config.yaml
model: "sound classifier"
dataset: "synthesized solo parts of chorales (CocoChorales)"
train_examples: 39062
gain_aug_db: 6
n_mels: 40
hop_length: 160
input: "log_mel"
spec_augment: true
win_length: 400
targets: ["instrument"]
num_classes: 13
arch: "transformer"
norm: "layernorm"
norm_position: "pre"
activation: "squared_relu"
mlp_ratio: 4
head_dim: 64
fused_qkv: true
bias: "none"
qk_norm: false
layer_scale_init: 0.1
parallel_block: false
inner_norm: false
drop_path: 0.05
subsampling: 2
layers: 12
width: 192
positions: "learned"
pooling: "attention"
label_smoothing: 0.1
loss: "cross_entropy"
init: "xavier_uniform"
residual_init: "zero_last"
optimizer: "adamw"
lr: 0.0017
beta1: 0.95
beta2: 0.99
eps: 1e-06
grad_clip: 5.0
steps: 8800
batch_size: 384
epochs: 86.5
lr_schedule: "cosine"
final_lr_fraction: 0.05
warmup_steps: 440
weight_decay: 0.2
Rows from block 4 of a small sound classifier, named by matrix and row number. Rows with one number belong to one neuron. Each number is 128 + 24 x the weight over its row's rms, rounded and kept within 0 to 255. All counts start at 0. Numbers have three digits each.
After each neuron's rows are labels from the 100 clips, of 14848, where the neuron reaches its highest value: "strongest on" is what is common among them. Only what is clearly more common there than usual is listed. The data: synthesized solo parts of chorales (CocoChorales).
# fc1: MLP up (model.blocks.4.mlp.fc1.weight, 768x192), inputs 96-191
# fc2: MLP down (model.blocks.4.mlp.fc2.weight, 192x768, transposed), outputs 96-191

fc1.435:136127082154128157153154114095138080168130162086141161089135103132124098092114161131102171131123131123140137105129104119141132132162167131177127124134122159118142119123135136114104142091111116148116125121129163166132132139079081141129099162141121103119099142136113161147118055103154126109
fc2.435:138125170142112141132158125111119122143108108143138136145161106158077103178184171126143103151136144122134135130122191094112157115122116099141147121138100074137110090080149145089132090130145124099128125164106092052139143167165117148145115118198124131081109132104094134099135187163143122150
strongest on: clarinet; note D#5; note D5; note F5

fc1.213:117129123106102118168143108132123106143127159161126139097104123135165138138159133081124129133123109150168173081095141101112136151132109147148132109116083146128117147143085108139079110152082146128157110095151103130111164141113112165100122136065085147138138094102179149114156114066141092104
fc2.213:119159152113119117142156118126120122123140114143122124109090149137116108125150097165170118136128156118162113100127152124142113129073116107083122116132102093102144134118161140147124146130138172140133099130124110136148125102143145189127138135138121155075102112087116145118115110130156110131
strongest on: clarinet; note C4; note D4; note D#4

fc1.73:153178147068104100129156135113124138148148088145126154087125146110087102158132108126181132177128107099090145115117044112137133109101113158151158150161090125140098182099106129115126135141127146115104103120109137121124110119158130150130086094086086173124135121141151106090161089158091090129
fc2.73:118156123121120119116125136146132124116157136134132134193115116153157181148163107139141115132150115173216131143124171151117127131110154129107119127151133101081168104122159169104113133107123152190118124123152136118133122100134130185117132104135140111106158132094090104144124101118134123157
strongest on: bassoon; note A#3; note D#3; note A3

fc1.149:174173133118135105172157105115105107124174129100157111105120139109090127144117150124126136159135094136100139094153097120132175132106159175150136144112116130112072145102144099165123172151087131101165113125138132156124123105131143174134131073123146138110125125122119153108109082146115096121
fc2.149:105128113119110132109091116114099113111142140123153125151153102177160155106060120123129116133099132164096192118147118115141138127121164061115142128119102135117112134124133148119149139124151174163132091142136079149145140159131166157133126137104137141134099127101127135109129121151148137082
strongest on: bassoon; note C#4

fc1.364:170153127096099099129156125117133123132141104146133163089133176127065119162134097146174119185122107115099136111101071128103134125109110129131142143160111156139112168092095142122145156145128109133108140144098155172150089101150108153104090103081139146146137096150156093117155076141090130134
fc2.364:131168169151108143125170144132116127123151115132128124140083119124137187127163113102169114114161116135207175151129146131131125143115139085127109116163126072074152128110150147079126128085108167156122136099154143132117126076140122180113132120115130145090147143109124151154121104168116112156
strongest on: bassoon; note D4; note D#4; note C4

fc1.219:138191131137116126111154132112129124169137139126149138055144128093160111110113100107100119138136147090100123072148120138159127108097112146126160142155084129154128179145090084129107157118139114103137140128094119149111142089141117142108145126147162165123078131122162097127138091115162099106
fc2.219:183151121075140127090113114113121109107118149110135147102101150138142098140080148145105135154113111150148137103152070127142117114130174142159119153175135128098122135125111113161159110108098147108143145158122133105126120136098149088095125116149129169094085127064140153108120105175130123130
strongest on: clarinet; note F4; note F#4; note E4

fc1.265:193139106102166131085141124117154103113097160132144142143126154143112113139139166112145109172125156122158147102130112119127148117123118142115113094084124134127105149119117162163095156092119121150124132149131120127112085119093157110115150121106138165119125161115116134117084132119144088117
fc2.265:129135167129153091094122112123131146112152140087141142135141119171117096161114138121128119130136109121146109128128134116135118134108079072154113117109184126134109131099099185155149104123103128119151105131112107093110107117160134148113134126160118135084082135096114137114113186141121116139
strongest on: oboe; note B4; note C#5; note C5

fc1.190:135170093124140119142126132120149122131134148152073128127136102117086082156135141093112080150113160096124157083085138129123156103144095134143151141117099170151112149089110110117107177111142152138107161125140122168110124100107107132159146120115108127157088114143160142108120116173180148115
fc2.190:114198159152133123144144088133121104126116128113144150139123106107148129079123139129141130128143153125114126128136113122154102121088105161132094086123163155110122142172143126086128164115148094144113113185131142085116136138139098138174139129114152144157132141145128111140105100153124131115
strongest on: cello; note C4; note A#3; note D4

fc1.623:136176142159163131129178118100141132115147133157124130080083109115147156119143124094147141156136097129107122063107106131137137101122118121120169134095125126145113139128150098128103164124088160139174141111119132139129097088091147175094150111091127189133126127125134119160098106116165160102
fc2.623:137143085160128146134113148125130137128130180156130122106108162051138152100097120118122138118160141109140136114126150103114111145121113150115116132145104149099137107156132109127130162106158147163080134132116155117118123135126117113145120112158128112187170115173102120150136124143141125109
strongest on: oboe; note G#5; note G5; note F#5

fc1.390:145136095119137116136140133106122128174145131150149142113123096137123116163150117086123125168154141158134138109140107077148141118114087162123159156126103148150112191084129097133110154107129159126127151129106121172092115119113147151124171133104119149132122118143152127093109116138164133149
fc2.390:099107183161129108136090118119129145137155071109114126147149128166172089114124139134139142128127119098094139172141103168141126123125110111124110168123147121124123136144114139154148115127106060121139108159115107061128080123145128141140115153162119139121136113073101122117122109151126147133
strongest on: cello; note D#4; note D4

fc1.487:096120142109115105115130135141122072123120129136156154120159097128142147106170127105110155132136118109107108136160088094127117091177148128118102122131095148112133126122096109084106150103088191151141134119119182131153104132127107175113110140119059133165149104140147145129149105141153139095
fc2.487:104162164132153144155137135147136123139083148152133143134169140119146153123129124148088107094122147104128148128120135147093141142129179155088128124165126121098114120147170150089121140123141100166109145208116148162141139113103143076121123106107142110170165141167113114121127105138119147102
strongest on: oboe; note E5; note F5; note F#5

fc1.204:147168088153099125149157139138107100129143149176134121126095147105149112147134073126124047123113096174146160063115111136098118121141156116120119132145084103113108126134142136115099174104146154115080149134151105163103115136098138153109128094079155113153139100143130136132118123112154127123
fc2.204:068105169156110152103101106149125151148102122154126118103113164124161195129116133121130137114138128110091128112145113149153124113103115134085138159125123092139143101121116132113111133112139136139106141137086121133141152147114199067141107125127162123166157111152098122130133109130122100093
strongest on: oboe; note B4; note A4; note A#4

fc1.636:150117128141122126155177082146165112136156143155157130139137159119079122111150121149129102140159169132094112126162143105159136123084116148136141145131129134153144165125147128105131175133124144126097108144087115141104108093156069179149072140102081141132101171090134116131109102084131125135
fc2.636:146148085118150104082107111148122102130130184134153129150095157123167104146134100129163116146127135144171115081132139137138132091107131127146132152081129188163135154143127156155129127134152132152146115127149136121124133091093152115144133109116142138139106082179133115152108071057143129105
strongest on: cello; note F4; note D#4; note D4

fc1.41:132151104162126132106185131144140119139111134159103083118104178124088146119142094149093151148148139133099100146139133098137163115122118123144154124121101128150131112107134178061106172107120113161129151129118122154139116106146092101143065103165141128144124092116124141116150125114161097104
fc2.41:117120128138115120145103151131133107141150112097114139088152075136143137136102136127113122110140115124122149152142100159140174105121154123050145111158166078131114100164150132089172130135136158142118128129131154154118133119146156137129153092117155093129157141119130136144126158141090160092
strongest on: clarinet; note F#4; note F4; note E4

fc1.750:171124129105148130153105130134125143150143099128147159124119109114120092171133118129153146188116140112179149147101103119087120103083127128141114152121120139122101169148154135132119145140137130120101102167123148119102126099107117190133145078102108152097101152133130086105112074107108126125
fc2.750:111143157138104131120123156137111104102087139134143144133136123140150205140117135115126098134123100182153183127106151156113144143127121101097123125149155083120127135135126148097124106124117132133171115099137165151116111076144127139125107122110162118132165157097145117174118116168103135143
strongest on: bassoon; note D3; note A3; note A#3

fc1.359:155150136120107121145161120098105148180096090175157100111131152108082098163150081131144125172139116096060154124130104117136149120103141151152127128132077120131114129095138124081113177141148107133080107145089117120136124142158136118150080089098113151131117104148130115080159107147096112144
fc2.359:123134139105120113129114136141125140152149111140152143112138110162133179152107118132140157144131125158144122163093095146122126111089113146090130140154162113101142150143125122107122179108115143165100137143117154129125104106137120154135149082089137139153137152122112121123143104149105139129
strongest on: bassoon; note A3; note G3; note B3

fc1.620:192135123125155137127126117116152116144141161140112157100099129131182081131127127078139115186135153111129161112126143129109175147133120147135159123105121153154161131115092111136112139108128110138179132128110178158110100104135106147168172115089088167140115138102161077130124153139183117114
fc2.620:105089106145130145161103152127117120148129127141125141148239158181099165077083128158103129089120116155117130158122102110105132145104137117139127097133134121124126120138147136078156142109110140115106155220157133098132153176117128100115115129132141122170150143144103112163126152154132142119
strongest on: cello; note C4; note A#3; note G#3

fc1.39:160146147108110081142157121086139138144149096162116130084122138118075089136151079134178155154148113099084100123127077123138121131078127129121136146149092114120122158075087151114122157149120121126105106134110131145136095135159136146108076094092107149115109082131130136094165072154096120139
fc2.39:125150157109116115140122131136119135136158112120116143193114108142169185143134115138171116109137121165188128157113126154112125119102119127106115145159126088089159155132170155097135143122130153147135114110146140136143103075142143180115121118103146136091150169097094111119121089125106156155
strongest on: bassoon; note C4; note A#3; note G#3

fc1.19:133133185120130117077138129093169121097090131139126153120110140134141120181116155113128107165147120102146144105143147136121117131151093125110120121116162137137105125127125145131109135101129148129111121130096113145089110074105145115082144129156111128099126173120128117146117161156164116133
fc2.19:103105130140097146113131121130131144127153086091141129132088136135110117136161141120179128118118120127074142128133126152111151102161096095129133113124144102150098113120105114139148094116112156100166119081125105135162094123165131137128142145144115137083121136089148131109112148116133151137
strongest on: cello; note G#3

fc1.88:138116086068104134132131136141143132121134135130146109098122137089103149136110100121173112118142146151081125083131113115111134132110161150148127157132125144134107147155152109161142143153118130127124072140132096112125156088136103149133133139085134118122129153135115123105094096097151112151
fc2.88:137122104114115140136097121131082110128103131152156138106085168097126150096118101133162177111119143135094129132128107131102117121116159134096105144135094084081141131128119175129132120134111169119125136082108095165154133145139131106133138140097142135118154119148146107147165073086130107105
strongest on: oboe; note G#4; note A#4; note C5

fc1.754:159122123093155116125128127106126115119119096131135135100144102162157117153133143153142120151136107099119132170080095090104166100125137144108161143156098109159098144155088121088127110101109117071167125134120081116142110124088119102164107091132151139116111102174131135087121086101090137106
fc2.754:099110110123159130093107111133152125130135164121118123153136135129173124128107140138146133132119137165154100129109145094102144124106090129146129114104180160135152151152156126166123130129130098151149133169159119124126144108140126137141125142110119155184107179117096126136112108108144115137
strongest on: oboe; note A#4

fc1.483:129131113113131093083113131144170091150129149108150149142126130122149141116139139115143106150121133134106143152125114134140159102090107132123176097062137123148146128127120110064123144049130134124147115123121113140161153150159049141149080155172088143102096131101114127141107117147158135090
fc2.483:116102129083097127147097129134104116096130089125120124154132167150145173131144129142183132117126125150117137118144134207125117108110159103115107102106122104118164100161110157130158098119137127110154156111138137153113144102112163113140134168095112134109130132110154145128119110134127155155
strongest on: horn; note F#4; note G4

fc1.196:095096133142111114108129126090140136117173147123138144139139098189089107180161105146114100121138113135145116131146123104144164149147109168159135127154138164142148131140154119129059129126115104162080148159139144123129067133163155135113097127114142071146136142137131142145115118116145134163
fc2.196:124110129164103137105069129111134116122131155183111145113122212161115124144149157086118133134135104127143176118140180129122132119098126112145146104142188134137147118136127150168119118124126154158134130107133147128084127083142126122104145151117108099184127124109141124138116132116121137154
strongest on: bassoon; note A#3; note C4

fc1.248:157151109155166093141140093127151126123116165149142121094131122152121112123167092094132148163104171127107196121114095127164168132105104131145153158105122141164113193098137115100117130114136129131098156145107123146110105132140104133167139126092103170150127120090183160147124145115128075133
fc2.248:108104151173107118150054114123116119128141128122119135145179115122109156108060125131144126110111125111116170125140132146155092136107163061097086138125149118128142118145139126111129135112148160177103130128130122104145146111129180128139144132138140091098122167140125140155103179174139148122
strongest on: clarinet; cello

fc1.80:104134129122144105167135123126157140095129116132130116137145115121113094170103126122146086142118168092100157116118132136156150125122134171123161122127115128169095152131126126096159150113174161105143143134099124138035128080080153133145097117101130124120122163128122095124086120100129121127
fc2.80:117161140105140155147109120132119110119109132102147138121122115104154162080116132120151147125103120152110151130123123190125131123124197094099108091106145117125123110150122131093156114140130137113147111097155156179140196093088132108133127173100135135147112146108165140155119137190128119105
strongest on: horn; note A#4; note G#4; note C5

fc1.182:177175123098114130112116154130136116155167134147095122120149126144114075173106070117131116202111145115152150101100104125113151108113140160141170105133097162110090144130110077096109149165128124149123140140087118123115143119111100158115159086073104167114156136102127137112132097146159108116
fc2.182:101132126129149130085213150137114140120163107138143119129160152150145154134095081093114133156113109144156128115110117152113122134149125112182116134120130125148119123143103153113144207146125114114166144103132137149122156137125130121101133098139130150137158124062151126101131170112125109145
strongest on: horn; note B4; note C5; note C#5