A small sound classifier, trained from scratch.
Model: 5.52M parameters, arch transformer, layers 12.
Training: 8800 steps, batches of 384.
Data: 39062 training examples, 86.5 epochs.
Rows from block 4 of a small sound classifier, named by matrix and row number. Rows with one number belong to one neuron. Each number is 128 + 24 x the weight over its row's rms, rounded and kept within 0 to 255. All counts start at 0. After the name is the row's rms in percent of the matrix's.
After each neuron's rows are labels from the 100 clips, of 14848, where the neuron reaches its highest value: "top examples" is what is common among them. Only what is clearly more common there than usual is listed. The data: synthesized solo parts of chorales (CocoChorales).
# fc1: MLP up (model.blocks.4.mlp.fc1.weight, 768x192), inputs 96-191
# fc2: MLP down (model.blocks.4.mlp.fc2.weight, 192x768, transposed), outputs 96-191

fc1.500 046 [115 151 128 117 151  98 123 126 118 141 127  92 186 169 135 132 157 126  84 100 117 105 129 141 159 135  93 102 174 117 162  92 127 113  95 138 113 129  87 153 146 164 144 123 151 182 144 131 175 155  95 137 150  86 163 129 119 105  93 131 148 136 117 183 109 109 105 140 145 104 155  82 121  80 144 105 166 147 145  94  92 121 179 117 133 128  98 144  98 116 126 145 163 116 106  87]
fc2.500 026 [105  76 126 138 127 131 126  80 142 121 148 163 100 141 110 125 118 124 149 184 168 116 184 167 150 105 133  92 127 164 101 137 127 127  99 152 135 112 100 141 128 121 126 155 128 107 107 100 145 123 142 125 141 137 125 121  81  99 137 142  99 140 124  99 121 155 165 153 118 151 114 117 148 102 128 146  71 109 150 169 118 113 124 153 130 181 151 157 136 148 114 133 125 105 148 145]
top examples: note G#4; clarinet; flute

fc1.296 092 [183 162 110 127 161 117 120 106  78 136 152 129 103 147 129 137 130 138 110 107 134 140 137 146 157 112 118  99 137  64 171  96 131 125 128 120  93 121 133 132 137 165 125  89 110 114 133 153 163 138 106 152 182  85 175 103 156 139 138 165 168 147  90 159 145 130 145 124 105 101 124 121 137 112 140 116 133 156  96  98 114 147 113 128  72 157  79 101 105 119 165 121  80 135 119  79]
fc2.296 080 [110 136 123 113 141 119 127 150 119 121 157  95 132 148 134 110 140 134 105 185 105 202 166  85 157 108 144 112  75 115 136 137 140 133 109 150 105 129 155 156 154 131 137 117 125 212 154 125 121 102 154 137 163 131 126 129 113 129 109 137 119 113 136  64 149 160 141 165 137 143 129  94 113 128 100 130 122 125 129 139 132 115 119 165 142 146 105 142 136 144 115 126  89 122 140  75]
top examples: horn; note A4; note B4

fc1.526 117 [137 121  97  92 114  81 142 109 118 135 157 110 140 173 130 111 137  90  90  99 136 105 109 147 155 109 124  86 150 127 154  98 103 151 108 118 125 127 117 138 124 147  85 121 128 189 126 141 166 158 155 170 136 110 130 120 148  94 147 131 119 134 142 119 117 137  68 113 155 103 134  88 137  87 162  79 120 147 142 132  99 134 133 121 116 159 111 107 127 124 105 109 104 140 128 152]
fc2.526 113 [110  96  93 139  97 138 135 113 127 157 124 113 125 110 135 152 158 152  83 138 163 136 138 168 131 114  89 146 135 122 155 139 112 154  97 189 125 147  91 116 110 120 143 132 148 115  96 117 135 121 111 101 142 146  91 135 111 117  93 139 130 123 141 175 138 132 105 104  94 106 134 145 141 147 138 109 100 139 130 116 123 141  64 134 165  56 156 137 129 145 123 137  74 136 144  71]
top examples: oboe; note G#4; note A#4

fc1.384 146 [122 181 129 109 137 138 153 155 113 103  92  89 147 101 136 135 135  86 134  88  95 119  62 118 120 132  83 157 130 138 110 137 139 146 175 125 162 131 107 134  79 118 105 108 121 135 163 151 111 135 111 119 122 153 140 158 158 139  74 118 170 121 114 111 119 158 100 127 157 124 137 162  91 122 125 147 146 128  85 131  99 110 140 122  96  74 117 127 116 108 133 102 144 118 112 121]
fc2.384 169 [151 142 157 113 156 108 170 136 135 122 143  95 124  86 112 111 116 138 120 125  77 139 175 100 107 139 160 159 148 122 115 115 108 111 156  90 141 137  97  90 120 161 125 140 118 127 102 150 126 164 114  89 132  89 166 149 162 119  91 143 103 127 102 132 115 131 144 138 129 135 105 154 113 106 121 164 115 157 136 118  93 145 130 124  94 177 144 141 177 145 127 126 142 106 118 137]
top examples: horn; note C5; note C#5; note A#4

fc1.138 114 [152 195 133 146 141  97  94 128 168 129 125  75 140 129 116 122 110  88 151 123 100  93 116 129 162 146  82 130 156 108 146 133 138 114 127 126 109 143 108 125 108 115 137 134 135 154 122 135 126 161 141 130 121 110 124  59 172 123  81 120 156 101 167 131  70 104 132 111 138 129 158 112 129 138 130 103 138 119 151 119 152 111 138 138 154  93 120 115 146 132 109 137 148 143 104 109]
fc2.138 122 [ 78 132 130 155 149 124 136 125 106 144 128 107 129 153  60 107  97 121 126 115  91 130 128 112 123 114 121 158 151 186 132 120  97  94  91 128 131 135 108 147 113 127 133 176 180 129  66 133 107 192 132 122 102  89 132 128 139  96 134 136 154 130 104 155 104 124 132  92 115  99 175 158  90 144 130 120 166 129 127  97 142 130 107  99 150 140 113 129 121 110 126 124 119 110 120 131]
top examples: note G#4; violin; viola

fc1.495 043 [156 164  87 118 122 125 120 138 159 111 161  72 162 125 155 134 116 108 119 125 118 123 128 143 140 129 102 141 147 134 137 136 113 104 152 134  87 126 109  84 131 151 107 107 142 152 144 131 118 136 143 163 117  96 143 106 118  68 114 112 155 109 128 150 141  88 148 146 129 138 135 126 117  92 111 103 134 161 174 128 122 141 167 116 150 116 121 142 125 102 117 123 159 139  97  87]
fc2.495 027 [118 114 138 103 131 131 111  98 120 149 132 119 132 121 111 114 113 151 171 179 171 116 170 137 117  82 136 139 141 171 124  98 127 114 105 108 132 154 109 106 143 135 147 126 152 210 157 126 133 141 126 110 129 128 127 150 123 144 111 131 158 140  92 135  91 126 120 186  91 154 138 144 167  92 109 139  93 147 125 147  78  97 160 137 121 162 159 170 138 114 129  90 133 107 153 157]
top examples: note G#4; clarinet; oboe

fc1.240 111 [134 171 155 142 125 127  92 111 122 130 123 150 118 125 158 128 160 144 124 114 129 121 152 155 157 130  81 131 137 107 141 114 112 145 141 130 103 155  64  99  73 131 115  85 153 122 148 145 117 130 102 151 136 116 138 116 167  85 130 142 160 121 127 134 147  85  99 139 134 124 128 138 146 110 151  89 142 135 117  85 150 120 125 136 101 125 151 115 165 118 183 133 158 130  84 114]
fc2.240 110 [101 124 116 116 136 116 130 165 122 128 118 154 133 131 140 111 117 131 108 156 111 139 121 109 137 155 139 134 109 124 149 120 114 123 147 113 125  95 195 115 141 145 134 169 131  89 125 116  87 117 147  83 138 120 119  88 123 171 163 103  90 135 133 163 123 127 121  84 126  82 138 153  99 173 147 110 159 120 152 110 177 131 116  67 133 133 110 106 133 112 122 149 117 126 146  90]
top examples: note G#4; clarinet; note F#4; note D#4

fc1.510 116 [212 101 119  80 140 111 102 113 138 132 123 110 108  91 115 120 173 117 143 134 148 122 151 157  97 106  96 123 133  96 139 135 130 130 162 136 139 131 113  95 149 140 129  99 101 115  84 127 126 103 133 112 172 140 143 131 122 144 145 113 112 134  89 145 149  88 131 135  99 148 102 114 154  90 153  96 127 131 110 108 107 139 131 116 131 130 140 124 107 127 152 160  93 145 148 122]
fc2.510 135 [145 133  76 144 130 114 115 104 112 125 131 126 118 124 124 164 150 115 134 106 155 117  78 124 112 118  93 145 139 115 139 132 112 130 144  62 122 121 178  66 125 142 142 114 115  78 145 129 122 121 117 136 129 155 141 119 122 199 121  87 118 120 117 129 117 138 107 133 106 105 119 146 161 142 170 123 140 135 126 108 185 114 116  94 101 105 149 129 105  96 138 163  99 141 135 154]
top examples: oboe; note A#4; note G#4; note C5

fc1.146 131 [136 113 121 107 115 156 191 160 116 138 122 126 124 173 124 120 103 134 149 139 166 135  89 116 115 117 118 114 155 148 116 158 166 145 109  94 132  89 167  96  72 103 119 136 133 145 127 104 145 131 125 103 104 118 127 117 150 123 134 113 145 113 142 126  93 125 129 133 159 104 189 112  59  81 125 119 123 102 116  87 102 134 128 127 154 140 150 132 111  82 117  62 100 140 115 143]
fc2.146 144 [117 155 174  84 130 126 102 117  93 123 125 107 131 141 137 132 141 135  96 146 146 191 144 106 115 155 123 101 143 142 121 118 119 138 138 164 120 159  79 162 138 147 131 116 145 144 149 130 116 126 130 104 122 121 140 123  71 202 133 116 104 137 102 117 173 136 131 146  91 116 118 140 132 147 104 112 152 117 143 169  83 140 140 102 110 126 102 124 151 137 137  84 159 146 103  82]
top examples: note A#5; trumpet; note G#5; note G5

fc1.478 080 [158 127 110 150 100 135 139 139 129 120 111 149 164 129 110 148 135 120 137 140 137 153  87  99 157 137  85 107 122 129 171 109 150 140 117 144 131 130  94 116 120 169 120 119  81 155 139 169 125  99 131 166 155 140 148 150  94 113 133 107 173 109 165 107 128  91 136 180  89 140 134 110 107 120  92 107 122 112 110  68 117 112 163 150 129 126 133 138 116 118 134  92 139 150 136  92]
fc2.478 062 [117 143 119 139 142 132 133 136 122 101 149 130 146 129 108 120 140 152 135 148 106 145 158  82 164  83 149 131 129 127 152 129 138 140 167 147 132 131 115 109 128  99 109 144 159 182 169 134 129 156 192  76 125 133 135 129 121  94  58 108 143 113 117 145 115 121 170 150 134 122 141 117  91  91 134 139 158 146 131 102 114 131  91 120 128 131  91 102 124 124 128 132 120 126 110 124]
top examples: horn; note B4; tuba

fc1.696 116 [109 162 127 117 141 108  88 127 154 112 106  68 131 158 164 125 151 104 149 152 108 151 110 118 144 109 104 117  66  98 141 102  93 130 165 152 115 131 103 133  94 140 123 126 121 157 159 138 127 147 124 150 147  52 149  90 174  98 123 157 152 141 129 131 120  95 110 144 133 152 115  70 134 119 152  84 161 115 183 126 114 113 128 142 131 131  72 123 166 145 101 142 143 131 145 138]
fc2.696 127 [105 149 138 164 134 115 110 117  98 121 123 142 122 144 118 129 109 127 150 127 111 137 109  96 131  86 103 140 117 141 141 119 136  93  94  88 140 146 126  93 132 129 125 148 133 123 170 136 148 159 153 143 135 118 153  92 164 158 129 120 204 137 100 124 147 109  89 165 127 100 149 127 104 139 152 134 149 135 131 111 108 115 101 120 138 133 137  80  97  80 143 175 138 131 131 123]
top examples: note G#4; violin; note A#4; instrument: trombone

fc1.713 124 [134 134 143 122 129 134 125 161 119 125 151  67 103 141 123 123  79 135 156 156 190 132 148 102 150 165 137 103 150 121 145 141 141 143 129 128 126  98 140  89 115 141 126 148 130 152 132 150 103  91 122 116 137  93 121  98 110 122 139 145 121  93 117 114  99 143  97 117 142 133 135  85  76  79  95  64 118 141 141  99 135  93 136 127 143 104  88 112 124 131 129 120 164 172 104 144]
fc2.713 123 [139 173 153 101 139 140 161 153 106 115 119 150 137 104 127 131 121 139  77 212 126 200 137 108 106 144 124 124 109 135 130 132 114 133 127 128 156 142 102 142 130 129 132 109 169 120 138 126 150 126  94 107 114  92 129 123 107 171  95 112 118 119 132 132 135 114 126 184 111 118 108 165 143 179 119 138 145 128 127 118 105 122 154 124  95  99 117 137 136 116 145 123 159 114 113  66]
top examples: note A#5; trumpet; note G#5; note G5

fc1.690 069 [186 188  99 126 135 113 141 147 156 129 134 100 161 113 117 133 124 131 105 118 145 118 115 149 144 126 127  97 123 152 152 120  81 122 122 153 120 126  74 141 146 173 139 111 168 152 107 134 129 102 102 126 162  58 176 127 153 103 126 123 146 123 116 181 120  83 104 125 100 159 128 133 117 116 161 131 145 132 152  66 133 118 166 130  92 106 143 149 105 141 171 165 107 129 140  78]
fc2.690 055 [143 129 120 125 156 158 114 125 138 130 141 140 132 145 124 127 129 155  86  95 107 178 112 114 181  96  86 143  65 122 153 133 118 112 123 162 115 130 159 145 128 157 107 104 153 169 118 109 152 118 139 164 158 125 141 161 126 172 116 137 149 144 132 138 132  99 145 168 126 121 156 103 112 178 110 127 126 126 122 121 158 146 122 121 135 117 113  73 106 114 109 107 115 109 151  98]
top examples: note G#4; clarinet; note F#4

fc1.238 042 [124 178 135 116 146  89 113 189 106 133 150 117 160 137  89 126 149 138  72 192 148 105 156 108 130 102 121 114 137 122 186 125 148 145 101 111 104 124 120  82 108 144  95 111 110 142 119 145 103 110 137 130 134 118 164 100  90 125 130 103 170 126 133 104 137 153 135  98 107 145 122 110 100 105 108 127 132 141  93  92 105 117 180 132 107 171 123 172 141 111 172 105 114 130  86 115]
fc2.238 021 [138 161 133  88 153 128 109 152 151 129 154 138 134 128  87 141 125 137 113 131 104 154 128 140 152  84 101 140 130 158 140 125 121 114 138 149 139 115 124 180 132 100 111 104 162 177 144  97 123 138 173 193 130  96 133 147 110 109 119  86 190 141 134  89 127 112 104 167 136 138 122 128 148  99 117 118 127 134 137  95 146 112 171 111 129 120 147 129 131  84 153  81 149  94 137 108]
top examples: oboe; note C#5; note D5; note D#5

fc1.169 135 [146 143 155 121 176 147 138 147 113  90 138  59 140 124 115 127 112 122 111 128 122 164 122 113 146 112 146 115  77 139 153 140  73 136  94 157 106 134 100 116 131 191 118 104 139 143 130 150 125 126 103 117 171 116 157 104 100 133  98 127 127 107 112  82 114 151 126 149 145 100 129 114  69 116 101 143 117 162 114 115 115 114 166 135  90 130  88 150 157 102 108 110 141 114 140  79]
fc2.169 131 [127 112  93  88 146 134 136 118 124 162 136 139 148 146 151 128 150 138 105 193 114 181 135 156 120  83 115 111  93 137 137 129 125 152 130 109 137 116  85 126 120 143 129  94 145 130 139 142 133  97 151 134 149 137 135 135 123 116 104 117 162 129 124  87 137 123 148 210 148 154  98 130 144 139  96 166 140 123 124 135  78 142 111 206 127 111 147 125 133 133 107 137 141 123 124 103]
top examples: horn; note A#4; note C5; note B4